{
  "encoder_arch": "vit",
  "model": "contrastive audio-text model",
  "dataset": "synthesized solo parts of chorales (CocoChorales)",
  "train_examples": 39062,
  "gain_aug_db": 6,
  "time_shift_ms": 50,
  "n_mels": 64,
  "hop_length": 320,
  "input": "log_mel",
  "spec_augment": false,
  "win_length": 400,
  "tokenizer": "word",
  "vocab_size": 56,
  "loss": "sigmoid",
  "embed_dim": 384,
  "encoder_norm": "layernorm",
  "encoder_norm_position": "pre",
  "encoder_activation": "gelu",
  "encoder_mlp_ratio": 3,
  "encoder_head_dim": 32,
  "encoder_fused_qkv": false,
  "encoder_bias": "none",
  "encoder_qk_norm": false,
  "encoder_parallel_block": false,
  "encoder_inner_norm": false,
  "encoder_patch_size": [32, 4],
  "encoder_layers": 6,
  "encoder_width": 256,
  "encoder_positions": "learned",
  "encoder_pooling": "mean",
  "text_encoder_causal": true,
  "text_encoder_width": 128,
  "text_encoder_layers": 7,
  "text_encoder_norm": "layernorm",
  "text_encoder_norm_position": "pre",
  "text_encoder_activation": "squared_relu",
  "text_encoder_mlp_ratio": 4,
  "text_encoder_head_dim": 64,
  "text_encoder_fused_qkv": true,
  "text_encoder_bias": "all",
  "text_encoder_qk_norm": false,
  "text_encoder_parallel_block": false,
  "text_encoder_inner_norm": false,
  "text_encoder_drop_path": 0.15,
  "text_encoder_positions": "learned",
  "init": "torch_default",
  "residual_init": "zero_last",
  "optimizer": "soap",
  "beta2": 0.99,
  "lr": 0.0024,
  "beta1": 0.9,
  "shampoo_beta": 0.99,
  "eps": 1e-08,
  "precondition_frequency": 20,
  "max_precond_dim": 1536,
  "one_sided": false,
  "adamw_lr_other_params": 0.0022,
  "steps": 22800,
  "batch_size": 256,
  "epochs": 149.4,
  "lr_schedule": "poly",
  "final_lr_fraction": 0.01,
  "warmup_steps": 1140,
  "weight_decay": 0.02,
  "adamw_weight_decay_other_params": 0
}
Rows from block 2 of the audio encoder of a small contrastive audio-text model, named by matrix and row number. Rows with one number belong to one neuron. Each number is 50 + 10 x the weight over its row's rms, rounded and kept within 0 to 99. All counts start at 0. After the name is the row's rms in percent of the matrix's.
After each neuron's rows are labels from the 100 clips, of 14848, where the neuron reaches its highest value: "peak on" is the class under the peak. Only what is clearly more common there than usual is listed. The data: synthesized solo parts of chorales (CocoChorales). In brackets: how many of the 100, against the usual share in percent.
# fc1: MLP up (encoder.blocks.2.mlp.fc1.weight, 768x256), inputs 128-255
# fc2: MLP down (encoder.blocks.2.mlp.fc2.weight, 256x768, transposed), outputs 128-255

fc1.454 085:55 50 57 66 59 42 32 41 41 53 46 61 43 51 46 59 57 56 44 70 54 67 50 42 40 48 45 44 56 50 38 48 44 61 74 55 41 50 40 53 43 53 72 43 45 46 57 45 61 53 39 65 46 69 33 36 76 62 50 39 58 59 36 62 35 39 45 53 54 56 46 63 57 64 46 55 60 39 52 33 59 57 38 48 28 46 51 24 54 56 63 65 48 55 58 56 47 57 49 57 58 55 41 55 45 60 60 40 41 45 50 45 50 61 58 58 62 48 53 59 39 44 51 39 41 63 36 56
fc2.454 085:41 65 46 34 53 50 37 49 58 62 34 76 63 57 48 39 51 41 38 39 59 56 51 59 40 50 51 45 53 34 64 49 37 50 53 43 62 44 48 46 53 52 39 72 41 50 51 55 57 47 34 44 44 66 58 71 52 50 47 58 39 45 50 63 60 62 54 64 66 44 29 49 48 57 63 63 52 49 55 46 41 45 75 52 68 56 73 42 54 54 70 44 36 52 47 50 58 36 48 34 28 40 48 56 45 57 43 71 45 65 53 53 65 54 57 43 45 57 57 73 45 62 54 51 49 46 56 43
peak on: silence (93 vs 22.8)

fc1.355 083:53 45 48 41 54 38 53 50 62 72 50 18 48 46 62 59 46 42 61 49 55 52 36 51 40 62 52 58 58 63 51 45 49 44 46 39 37 56 34 27 53 50 57 58 47 58 55 48 38 54 58 50 34 55 59 39 41 52 29 35 51 58 32 34 47 38 51 54 50 43 32 56 48 50 58 60 62 39 50 64 64 45 66 56 58 62 45 46 48 51 56 57 32 49 50 54 63 34 48 50 44 39 45 54 49 55 57 46 55 64 33 57 46 71 59 52 46 58 46 29 56 51 29 43 55 71 50 56
fc2.355 088:33 64 35 49 58 58 52 51 64 54 50 52 49 66 61 37 41 40 50 37 46 60 42 45 60 50 47 45 66 47 46 42 39 52 36 64 46 48 58 61 69 30 55 53 45 43 48 64 58 47 45 46 57 46 37 54 52 36 67 50 50 36 50 55 55 46 69 36 43 35 45 44 75 54 37 29 55 63 51 48 29 35 43 52 49 49 41 41 39 48 29 69 55 51 53 41 51 50 37 58 58 53 43 51 57 53 60 57 47 63 62 60 58 71 39 63 44 49 57 53 43 43 50 60 70 52 55 82
peak on: E4 (58 vs 2.7); E5 (42 vs 2.6)

fc1.494 074:54 53 46 41 30 62 62 35 33 48 32 56 47 50 48 65 53 50 59 45 44 53 49 45 41 37 46 34 53 45 61 51 43 40 62 51 52 37 52 55 57 67 48 64 36 48 57 66 58 52 40 48 60 39 50 44 60 52 59 45 37 44 38 52 44 37 60 46 52 49 54 54 45 45 23 63 48 54 48 38 43 63 58 40 41 59 55 49 61 38 44 66 53 66 60 50 57 62 61 48 48 31 39 47 57 54 59 47 46 36 62 53 35 59 58 55 59 45 51 38 33 63 41 51 33 51 58 52
fc2.494 083:66 37 46 56 59 51 58 41 46 56 52 68 67 46 45 48 49 42 47 50 52 54 61 61 60 55 47 69 55 63 50 54 48 73 50 43 62 76 75 37 58 37 42 63 36 50 48 42 32 48 38 57 54 69 60 54 48 58 47 47 65 76 47 50 37 43 49 48 42 43 59 47 51 35 50 34 58 45 41 53 46 44 29 61 47 56 55 74 56 51 60 57 66 33 51 75 55 36 60 65 37 58 37 45 43 47 43 41 54 43 48 48 46 56 44 41 77 50 48 61 63 49 38 60 59 40 61 35
peak on: silence (89 vs 22.8)

fc1.144 085:40 73 51 48 69 33 46 36 49 49 51 52 56 56 47 36 62 46 79 39 45 40 63 52 32 52 45 58 60 42 37 55 45 51 69 60 64 48 50 49 54 64 41 61 49 43 33 46 36 53 44 57 50 51 70 54 57 70 51 62 36 50 49 63 49 55 52 37 41 47 37 34 61 53 41 60 48 33 44 66 53 40 60 45 62 53 31 49 47 54 58 52 30 39 29 46 41 51 49 73 48 44 65 42 47 70 50 40 61 54 39 27 44 64 60 51 57 49 51 54 41 59 55 50 45 46 37 46
fc2.144 079:43 51 46 48 54 52 63 73 34 37 35 33 45 46 45 60 63 59 70 62 37 58 48 54 62 53 51 50 62 54 70 73 57 54 48 45 35 45 49 53 61 55 46 32 57 53 48 45 51 44 69 49 58 53 47 26 44 47 28 39 46 58 28 53 78 57 62 49 31 47 47 43 48 47 59 55 44 46 55 56 42 76 59 65 53 68 46 45 68 42 42 53 45 50 47 49 41 66 49 55 46 50 40 72 52 61 42 59 37 55 34 37 47 41 55 56 46 48 36 53 49 44 52 49 58 49 44 42
peak on: E5 (99 vs 2.6)

fc1.577 092:48 51 61 45 52 53 41 31 51 40 69 42 60 40 37 45 54 60 44 57 44 58 65 50 75 41 56 43 49 48 42 47 31 43 45 63 18 58 60 57 48 42 51 25 46 40 47 54 50 52 35 53 58 46 40 47 54 43 45 55 23 50 63 70 66 47 44 60 37 58 51 58 66 60 32 35 50 51 48 50 47 61 65 38 36 42 53 52 50 56 52 57 51 51 34 42 49 49 51 54 57 51 57 50 45 60 49 48 54 48 35 50 42 52 59 78 63 40 76 41 66 55 35 37 50 44 45 53
fc2.577 097:67 24 71 43 47 59 61 28 59 39 43 48 34 58 45 55 35 42 39 51 43 62 35 43 50 38 73 63 42 59 40 62 54 36 59 42 59 49 39 36 52 66 59 45 54 44 57 50 49 51 41 49 55 62 52 47 48 60 31 55 57 51 42 29 53 47 55 57 53 40 53 41 63 43 63 39 52 46 58 51 39 54 51 35 51 63 48 47 44 45 43 52 47 48 55 43 48 55 47 49 62 54 42 53 66 40 45 42 52 39 42 52 54 54 57 55 53 41 36 57 60 59 68 54 55 55 62 47
peak on: A4 (100 vs 3)

fc1.620 086:48 58 49 38 35 51 39 59 59 56 40 44 55 31 59 63 71 44 53 43 45 62 44 51 38 43 32 48 40 32 36 46 38 57 44 63 45 55 53 43 72 37 37 51 44 61 58 40 31 48 37 60 35 55 29 67 53 41 55 64 63 42 69 50 72 40 51 44 70 66 41 50 45 63 49 58 56 69 36 61 61 44 54 44 48 46 40 62 48 35 55 41 52 68 59 48 44 37 59 57 63 66 56 36 67 49 49 40 48 58 54 58 43 60 37 51 47 43 55 44 40 39 59 53 55 57 52 62
fc2.620 087:52 48 65 58 48 65 48 51 56 59 67 65 42 45 46 35 57 47 39 54 40 70 51 39 61 45 58 65 41 50 48 50 38 44 40 51 61 43 56 52 56 56 41 71 51 50 55 56 48 45 57 54 64 59 55 70 70 52 52 48 58 61 37 20 42 34 53 38 45 43 49 60 43 64 53 52 62 56 65 55 44 59 47 53 54 41 45 44 64 49 56 57 46 44 62 45 49 47 31 42 55 51 43 34 53 41 26 56 47 46 36 33 73 61 55 24 43 48 51 62 57 65 36 44 72 47 58 49
peak on: E4 (100 vs 2.7)

fc1.137 107:41 53 49 47 31 65 48 54 59 34 67 38 40 50 43 46 54 51 61 58 59 66 60 39 55 42 45 48 44 48 43 48 40 62 52 56 65 48 59 64 51 53 62 64 43 49 63 60 51 57 47 67 47 44 44 52 52 41 53 33 51 54 52 68 51 42 48 47 70 47 67 44 51 51 64 46 45 69 60 38 53 53 62 64 61 48 52 46 52 55 48 54 58 54 59 79 62 58 45 32 43 65 45 66 46 42 57 49 36 57 50 49 39 76 51 67 55 39 45 53 32 44 44 39 65 57 53 45
fc2.137 099:54 70 39 61 73 47 47 48 47 44 61 56 44 44 55 51 61 57 40 35 52 41 44 69 48 57 56 61 53 52 52 58 47 34 49 54 48 57 38 50 55 55 44 31 34 40 55 28 68 52 49 74 61 70 56 59 39 62 60 70 46 61 57 38 33 54 49 40 47 45 60 53 55 56 51 43 45 41 61 48 55 42 49 58 47 57 51 64 58 34 55 57 63 56 68 40 51 49 38 55 38 32 52 51 49 62 52 70 51 37 47 39 44 53 48 50 33 61 33 53 49 65 54 59 43 47 46 55
peak on: D#4 (47 vs 3.6)

fc1.50 089:41 41 66 36 56 38 42 45 39 57 45 40 65 47 50 65 49 69 53 39 46 52 54 54 63 60 61 50 50 42 57 33 36 61 43 27 78 55 42 40 50 53 39 51 52 56 59 53 50 55 62 44 42 43 56 48 59 47 39 43 59 47 43 45 76 60 52 68 44 71 64 54 74 42 35 64 48 22 70 41 49 41 62 51 55 70 61 43 54 61 53 52 55 71 41 40 45 35 54 59 58 63 48 53 61 48 67 55 51 41 58 43 61 52 58 48 61 48 65 64 57 38 33 55 38 48 42 63
fc2.50 091:54 45 50 35 51 28 48 45 49 59 54 61 45 76 60 47 53 45 66 52 57 67 46 38 42 37 54 49 49 49 58 50 71 38 68 52 49 58 49 47 52 55 53 47 48 61 51 58 49 60 67 47 58 70 44 63 24 83 42 44 56 49 60 46 43 51 71 45 56 53 37 20 48 60 43 52 38 51 47 67 45 63 54 33 49 38 63 56 42 48 42 39 42 49 56 70 47 43 49 46 57 52 34 49 63 44 44 47 52 42 59 48 46 58 51 46 51 51 49 49 61 54 64 51 43 45 64 49
peak on: E5 (96 vs 2.6)

fc1.264 080:49 78 56 63 39 54 52 48 61 50 49 50 43 50 57 42 35 46 58 41 65 54 60 44 64 36 59 44 57 51 34 53 46 49 37 58 48 47 52 47 38 51 62 52 58 55 32 58 46 39 50 58 49 40 61 38 66 53 58 45 57 38 62 57 72 58 48 55 47 47 37 52 59 55 38 50 64 61 57 39 49 66 44 58 55 44 53 42 56 41 53 39 59 47 53 45 43 59 61 58 53 54 48 50 52 62 48 44 35 48 49 56 26 67 36 68 54 52 42 54 29 46 45 58 67 48 65 41
fc2.264 080:53 50 31 55 42 45 36 34 43 40 56 53 59 57 36 45 45 62 50 51 60 44 20 74 35 49 48 49 52 45 45 73 44 63 43 46 46 50 57 55 70 71 47 40 52 60 58 47 47 56 45 64 50 63 59 57 59 38 51 60 37 47 46 61 52 45 56 59 55 40 40 27 61 59 68 57 42 48 67 53 41 63 37 46 44 53 56 57 44 33 54 40 45 58 49 51 54 48 61 68 48 46 39 42 52 45 37 53 55 43 49 58 51 56 33 55 33 48 57 42 65 58 53 58 48 59 21 40
peak on: silence (82 vs 22.8)

fc1.391 083:48 40 55 42 62 41 34 70 69 45 52 51 62 52 33 70 61 32 29 45 39 54 44 59 54 48 68 59 71 53 31 36 53 48 39 57 61 47 54 66 51 55 50 47 56 57 54 35 71 44 48 49 32 60 39 45 39 53 44 49 28 33 37 70 47 44 35 30 42 58 52 54 29 54 58 40 66 37 52 43 48 48 50 61 50 49 58 48 48 36 55 39 45 51 66 43 53 46 43 54 49 60 48 35 42 50 56 47 58 43 63 59 54 43 56 76 56 56 39 60 61 49 58 36 67 46 60 51
fc2.391 090:49 49 59 50 52 39 62 47 33 53 43 34 57 57 58 56 65 73 60 60 56 45 52 54 62 66 34 68 47 70 52 47 55 54 56 46 61 38 58 46 43 54 42 41 61 34 54 40 59 72 44 63 50 46 54 55 45 45 39 60 55 67 53 39 44 49 47 69 56 48 38 64 37 36 62 42 62 51 47 61 57 51 61 48 43 48 52 54 42 36 39 57 49 26 48 61 49 39 52 37 54 44 35 49 40 55 41 41 59 61 33 52 42 53 37 68 53 46 61 44 54 53 62 54 71 54 56 54
peak on: C#3 (82 vs 0.5)

fc1.18 087:20 67 41 39 44 42 58 48 45 41 45 49 43 61 57 43 51 30 65 62 41 50 43 49 43 35 53 41 55 48 50 45 49 40 50 52 41 47 28 54 56 48 36 65 47 35 62 46 47 47 46 29 38 46 52 43 51 57 53 66 29 34 53 44 48 34 46 47 58 36 68 50 61 41 58 77 32 54 69 30 41 47 52 62 70 61 42 58 45 31 38 43 42 70 60 40 52 44 43 47 52 77 76 55 45 60 44 57 54 35 55 56 42 62 52 59 48 63 45 44 51 49 49 51 80 57 61 40
fc2.18 090:56 41 47 48 53 45 59 46 49 33 60 49 47 48 54 60 61 60 45 50 43 52 49 49 29 67 45 51 37 47 30 51 52 65 54 58 56 60 60 30 55 50 38 51 52 49 54 47 46 47 45 44 30 49 48 46 59 61 59 47 48 62 57 46 55 44 48 37 50 46 33 36 55 67 19 42 65 68 70 56 44 34 62 41 56 41 41 57 60 55 61 63 56 48 58 35 61 54 50 65 60 44 55 45 61 48 40 42 62 31 48 66 65 39 53 51 60 54 51 52 41 61 60 39 67 54 54 66
peak on: E5 (100 vs 2.6)

fc1.435 076:42 52 53 50 71 37 44 52 55 33 44 39 40 39 52 51 51 58 52 41 57 36 57 61 56 60 47 47 46 55 55 50 52 54 57 59 56 57 60 57 63 50 51 58 49 69 49 54 68 38 44 61 35 67 51 56 52 69 54 49 32 48 66 51 52 43 53 47 34 40 48 27 48 56 66 61 52 31 53 48 39 45 45 65 64 36 47 40 43 41 49 53 40 52 46 54 68 51 48 57 59 51 61 44 20 34 63 58 49 59 50 58 41 50 40 46 31 51 36 60 42 41 59 33 50 56 33 47
fc2.435 083:43 62 48 53 56 45 51 47 72 55 46 46 27 43 58 56 56 43 46 65 37 55 71 47 69 40 56 66 68 44 48 43 46 39 48 58 54 67 55 44 56 44 54 71 40 47 66 27 31 58 61 28 60 55 49 27 46 53 54 57 52 65 44 74 59 56 49 45 52 45 66 55 22 32 35 62 39 58 44 54 59 49 50 44 48 54 55 42 68 67 52 54 46 39 25 53 48 44 51 42 53 57 52 30 52 38 52 58 54 68 53 45 55 55 54 67 37 55 48 42 50 45 41 67 63 64 51 46
peak on: C#3 (91 vs 0.5)

fc1.566 097:59 68 59 65 50 44 47 55 40 57 59 52 45 42 44 59 51 55 47 60 56 41 69 46 62 59 52 41 44 37 49 41 46 57 54 45 59 48 53 52 64 55 52 66 38 66 56 34 31 49 65 46 42 42 44 51 69 33 39 44 58 44 51 46 61 44 49 58 44 45 61 55 55 67 29 61 77 45 50 40 45 51 49 66 44 71 43 37 35 57 52 50 59 52 55 51 70 51 46 48 44 44 39 62 72 79 52 63 55 51 46 49 43 60 51 58 34 35 44 53 48 37 51 71 47 52 48 36
fc2.566 101:58 57 56 46 45 52 53 62 49 41 44 45 49 50 65 53 42 44 52 59 54 49 54 55 49 51 48 39 45 49 34 47 46 44 58 48 55 48 44 57 30 43 63 45 63 47 46 54 54 61 44 68 43 48 48 40 64 57 43 36 44 50 45 49 46 69 42 60 43 62 47 53 47 54 67 61 45 41 43 54 44 61 55 37 48 35 58 61 56 41 46 35 40 64 34 47 55 70 69 47 35 45 43 40 44 44 49 56 48 46 60 44 56 54 50 54 41 58 29 47 47 66 51 29 48 51 48 52
peak on: silence (85 vs 22.8)

fc1.243 098:56 47 53 41 32 48 50 53 63 46 58 28 49 58 50 29 43 40 42 57 57 51 46 50 56 36 51 70 51 57 37 46 62 48 51 43 48 54 63 60 48 48 54 60 66 37 56 54 52 51 28 50 37 44 57 40 35 65 63 42 55 65 46 43 62 58 56 47 47 40 39 46 36 48 35 49 49 48 52 38 61 47 63 51 43 51 39 61 33 39 53 65 57 58 71 72 61 32 48 44 53 42 47 51 46 56 51 54 72 46 43 58 37 58 50 48 57 49 56 42 43 40 52 38 56 66 52 35
fc2.243 099:66 79 54 48 47 50 50 30 54 51 65 56 34 39 71 59 47 51 63 37 43 36 58 47 37 60 45 46 56 30 34 50 46 54 52 43 46 62 26 57 64 42 35 51 40 56 47 27 49 48 57 46 54 42 46 46 62 50 57 44 61 44 35 47 36 43 48 56 64 54 47 49 52 49 59 49 53 44 43 44 51 62 62 46 49 46 22 46 36 53 76 51 54 44 34 36 37 64 38 65 55 44 34 54 36 57 45 54 59 48 57 29 54 39 48 54 58 37 50 42 45 45 39 45 53 47 49 70
peak on: E5 (99 vs 2.6)

fc1.43 105:59 46 51 54 56 60 39 27 60 32 55 56 23 42 45 47 56 58 60 40 51 27 49 40 61 38 61 51 47 44 60 70 47 51 40 16 65 50 51 55 31 47 54 43 45 40 44 53 42 48 46 52 53 56 25 44 68 57 67 51 49 51 36 51 54 45 50 46 43 62 52 50 51 53 54 46 63 43 56 55 48 58 57 38 44 62 66 46 55 53 57 64 47 33 38 60 54 43 71 37 44 44 58 42 46 36 67 52 59 55 62 56 46 41 57 43 67 41 50 47 56 37 45 58 43 38 60 50
fc2.43 111:49 53 49 51 42 54 66 46 52 82 52 48 66 61 52 37 41 48 46 34 40 33 63 57 64 66 63 56 46 55 58 36 65 35 47 72 32 52 41 46 64 39 67 44 39 58 51 50 52 37 48 56 56 51 71 38 70 53 42 53 61 48 49 52 58 46 42 57 41 66 57 66 68 54 59 47 52 52 51 43 35 23 44 38 49 41 48 58 54 46 45 55 48 51 50 39 44 53 39 51 58 51 59 54 40 39 31 59 33 47 60 47 60 52 41 50 59 52 37 54 60 65 32 50 51 63 34 50
peak on: A4 (44 vs 3)

fc1.288 080:48 46 54 38 55 62 39 48 46 47 45 51 60 53 67 48 58 42 54 54 46 59 50 50 39 42 34 43 55 46 48 28 45 48 52 63 55 50 59 40 54 34 57 40 65 56 59 61 40 60 40 50 50 48 48 60 51 51 52 51 63 33 51 50 51 51 47 46 56 65 42 52 28 47 50 50 52 76 40 57 57 48 57 62 50 66 46 56 50 44 37 54 34 35 49 31 53 47 45 49 59 62 47 49 39 60 47 49 69 55 53 46 57 42 42 54 58 54 53 40 39 49 62 50 53 59 54 41
fc2.288 083:50 59 52 55 34 31 71 42 35 64 46 53 61 55 34 54 35 65 58 51 41 49 44 54 57 64 47 60 55 39 47 44 51 56 39 34 50 65 54 55 54 44 56 51 44 63 40 58 36 53 66 59 58 57 41 71 57 69 45 49 44 50 52 46 34 42 58 51 54 56 52 46 59 44 39 64 56 54 54 46 52 29 54 51 58 58 36 63 76 60 58 38 45 56 47 56 47 40 58 51 41 44 60 35 73 32 58 55 07 39 44 71 68 43 54 47 60 54 63 58 29 53 53 50 66 43 49 49
peak on: E4 (100 vs 2.7)

fc1.249 076:44 49 59 54 47 55 51 28 59 60 65 37 48 48 56 41 39 63 64 44 70 32 54 32 40 56 55 44 39 70 47 31 53 60 56 43 50 52 54 32 44 21 50 48 58 58 72 41 52 46 56 43 51 59 48 66 42 55 55 56 50 39 50 68 63 59 46 63 46 42 43 48 67 62 48 52 43 62 69 55 44 35 40 44 55 71 43 48 44 63 44 42 65 42 42 59 49 57 47 64 62 48 49 49 38 38 54 36 31 35 43 43 69 51 53 52 46 47 44 57 52 46 63 46 41 65 53 53
fc2.249 084:50 66 49 46 87 57 45 63 50 41 40 32 43 50 54 56 61 63 31 51 50 61 53 62 36 43 42 56 55 56 52 40 54 44 70 34 41 46 39 41 54 57 48 49 36 50 44 68 59 51 50 48 56 42 42 52 61 53 52 28 43 48 80 43 38 62 32 58 32 70 69 41 39 53 64 42 38 49 41 26 58 41 54 47 55 32 54 50 58 62 56 29 57 39 52 61 35 51 62 64 46 36 41 54 64 51 58 59 38 53 32 51 42 33 58 55 39 33 51 62 48 51 39 46 38 45 65 48
peak on: D#4 (55 vs 3.6)

fc1.73 111:33 45 57 53 67 74 47 53 56 40 44 60 53 47 57 65 55 54 56 52 59 33 56 69 43 65 56 48 59 43 62 45 40 59 46 52 29 57 49 49 47 33 53 62 40 57 61 48 36 51 49 62 45 44 56 48 59 53 70 45 57 68 38 44 53 47 35 47 65 62 60 48 46 62 44 61 46 51 46 56 47 51 43 52 72 55 60 40 58 66 53 47 45 54 34 28 51 47 62 48 39 48 42 51 65 34 38 60 42 33 57 34 57 61 53 59 39 62 43 62 70 53 28 59 59 46 32 42
fc2.73 112:58 40 56 35 55 45 41 41 22 68 58 54 61 52 46 56 67 58 26 39 36 53 57 64 50 46 36 58 53 51 51 55 52 51 39 60 51 41 32 37 62 36 54 66 52 57 43 37 51 53 41 68 50 53 61 44 77 46 63 45 55 46 44 43 36 60 62 50 71 44 58 52 52 59 51 59 38 68 40 61 58 59 63 51 42 47 25 51 42 63 46 65 41 57 58 49 49 46 44 41 48 43 45 41 52 53 61 57 46 60 36 47 50 47 53 53 59 50 58 57 54 66 53 49 38 55 41 31
peak on: E5 (43 vs 2.6)

fc1.750 098:52 45 58 40 39 39 41 29 60 50 47 47 60 57 50 60 53 32 65 54 39 61 45 45 51 55 53 50 36 51 38 54 57 46 70 52 36 57 40 62 57 53 36 50 54 47 48 62 39 37 72 72 31 33 51 53 40 68 46 46 50 59 42 55 57 55 55 43 47 31 50 41 60 58 27 68 52 48 58 45 64 53 81 53 61 56 28 60 31 41 58 57 44 58 44 56 51 41 48 62 60 62 57 47 59 48 54 52 39 54 47 49 46 45 49 43 47 63 50 33 35 37 57 41 53 45 63 54
fc2.750 095:54 55 57 49 44 59 47 42 30 43 70 35 67 37 62 42 34 49 54 39 55 40 55 33 39 45 64 62 43 51 45 54 53 49 53 68 64 49 40 46 61 57 38 51 59 63 41 35 57 61 38 45 35 51 55 48 58 52 43 56 46 44 33 53 43 35 40 45 75 67 52 52 42 58 43 46 54 59 53 58 41 51 61 58 68 61 47 51 66 59 40 65 47 70 58 49 44 55 46 51 32 41 50 58 35 59 32 24 45 39 49 48 57 58 40 58 40 55 76 62 52 52 52 56 62 57 44 45
peak on: E4 (70 vs 2.7); E5 (30 vs 2.6)

fc1.301 100:61 49 33 46 49 50 33 44 44 52 37 55 50 53 62 66 53 55 58 67 36 56 54 43 56 46 63 42 46 38 20 63 55 59 50 26 46 53 60 36 54 60 47 46 33 64 49 57 52 45 36 50 31 38 45 58 48 43 51 45 33 42 39 47 68 36 57 63 51 57 54 58 46 44 36 70 48 53 57 30 47 58 52 45 32 50 61 65 46 63 63 49 54 33 45 54 54 51 54 44 46 46 32 50 49 62 50 51 48 46 51 51 53 28 63 40 53 48 40 54 47 52 40 64 57 72 53 39
fc2.301 097:70 51 42 56 43 46 56 42 43 39 47 44 44 38 38 60 55 50 29 45 52 51 55 44 60 49 31 45 49 68 55 37 45 48 48 53 45 70 50 45 50 30 42 66 39 64 50 38 45 64 49 59 51 45 63 41 46 61 60 25 38 52 45 71 59 66 65 55 59 54 55 70 51 64 50 57 65 58 40 51 61 44 76 44 41 53 57 45 44 56 58 39 44 42 57 51 40 51 42 43 59 42 51 55 30 56 57 57 50 44 42 47 45 59 54 65 63 47 60 53 52 50 45 42 40 53 33 49
peak on: silence (73 vs 22.8)

fc1.416 095:41 45 46 48 50 62 51 51 60 64 55 43 73 46 63 69 64 58 37 56 43 46 51 60 63 54 37 60 50 52 58 49 44 69 52 49 43 61 48 51 36 53 38 56 37 52 43 54 51 71 63 55 53 63 44 64 52 54 55 44 41 47 39 55 64 61 66 50 49 57 53 58 42 49 56 62 36 59 41 45 39 34 52 42 50 30 50 45 48 48 41 50 36 33 39 52 53 54 48 66 40 39 60 38 42 61 45 46 46 31 56 49 42 43 35 42 48 66 61 62 56 49 34 60 45 59 59 59
fc2.416 101:66 50 45 42 46 58 46 38 40 48 42 50 45 44 39 19 34 49 63 42 48 49 48 29 52 37 48 49 57 48 52 46 67 47 46 64 54 63 54 49 40 48 38 16 47 22 37 43 44 53 37 60 52 49 59 65 50 47 63 67 44 37 61 32 50 38 63 56 49 47 36 37 58 60 52 39 59 56 46 47 57 66 60 42 36 74 54 49 48 54 40 61 63 51 64 44 39 52 59 62 75 39 62 60 49 55 47 48 57 56 50 42 59 49 67 51 45 33 44 62 34 41 46 71 27 60 54 49
peak on: E5 (54 vs 2.6)

fc1.236 086:51 37 42 43 34 58 22 60 47 46 54 39 57 53 51 42 50 67 52 48 57 47 48 40 37 60 51 37 50 47 43 53 39 38 46 73 65 57 42 56 65 31 39 39 45 47 69 31 43 43 56 38 57 41 40 64 53 58 65 35 52 34 58 59 50 41 42 48 43 46 41 39 49 59 44 61 62 31 50 52 51 61 51 58 65 55 61 47 33 50 48 53 57 45 58 51 53 54 62 38 56 48 51 43 65 50 43 45 67 58 58 28 44 35 59 62 58 52 58 52 60 55 48 49 50 47 34 25
fc2.236 088:48 45 54 27 54 47 66 26 47 44 49 55 47 48 43 43 46 54 57 34 32 48 42 55 63 51 57 38 45 45 34 39 61 52 56 38 40 54 56 48 32 48 66 33 50 68 55 25 68 57 55 43 42 38 48 36 37 46 41 51 46 59 41 58 45 45 34 42 51 54 52 67 55 35 67 42 65 58 68 49 49 48 37 64 43 48 34 60 59 53 34 67 55 44 49 38 48 44 59 62 42 45 55 36 38 44 67 50 55 52 53 55 34 54 52 59 29 37 54 69 35 46 44 33 54 61 53 38
peak on: A4 (47 vs 3)

fc1.648 098:54 58 51 34 56 63 67 56 51 53 66 50 30 42 47 54 58 63 41 48 63 44 42 42 39 52 56 44 71 54 61 51 64 55 65 52 64 52 65 57 56 52 72 40 70 57 62 55 53 42 57 55 68 39 62 46 47 52 39 44 52 49 70 54 39 55 82 44 37 46 59 59 55 45 45 33 36 38 51 33 40 33 42 50 42 51 57 45 49 55 70 59 49 35 50 57 48 50 42 60 43 40 58 47 51 40 57 51 52 41 53 45 63 39 48 81 36 40 51 77 40 59 51 38 59 48 52 55
fc2.648 097:42 51 52 45 52 26 51 43 40 34 59 55 39 54 47 65 39 29 54 48 32 49 41 65 46 59 46 42 50 56 49 49 45 64 49 55 66 38 45 57 41 51 64 53 43 38 14 38 44 54 41 36 51 48 49 65 35 48 43 49 38 63 49 69 52 61 39 42 61 60 45 44 57 58 57 58 45 20 71 54 45 42 47 50 48 53 57 54 45 65 39 40 54 54 47 44 48 63 57 50 41 59 62 58 55 57 36 53 64 48 65 57 53 49 51 58 60 73 56 30 64 53 47 58 45 37 34 39
peak on: D#4 (54 vs 3.6); D#5 (44 vs 2.8)

fc1.660 091:69 52 49 49 61 46 55 28 53 39 60 57 63 50 44 31 63 34 30 48 61 46 49 52 45 62 53 44 64 53 50 43 43 27 36 42 63 49 45 58 48 46 47 64 44 43 43 54 54 59 44 62 48 38 50 41 52 56 38 33 64 50 44 23 52 50 39 45 44 41 42 51 38 41 49 37 53 56 48 57 51 51 41 34 60 43 48 43 44 40 54 49 53 51 47 54 62 68 54 59 58 41 45 53 48 77 54 61 59 60 47 37 40 55 57 64 59 58 49 47 42 39 47 39 44 37 47 44
fc2.660 097:24 42 39 53 47 62 61 41 44 50 49 51 50 53 51 58 62 45 64 53 50 56 43 48 63 32 45 55 39 55 62 55 51 51 52 63 68 29 35 49 57 42 61 53 48 48 57 60 36 50 51 58 48 62 53 56 54 44 47 57 50 47 56 46 41 47 52 65 54 43 46 45 71 40 28 69 44 33 50 57 52 42 65 60 52 58 50 43 55 53 43 31 68 57 33 46 35 50 39 35 56 55 53 65 33 39 48 39 40 76 51 50 48 38 32 52 45 56 47 51 51 63 28 65 43 42 46 51
peak on: E5 (42 vs 2.6)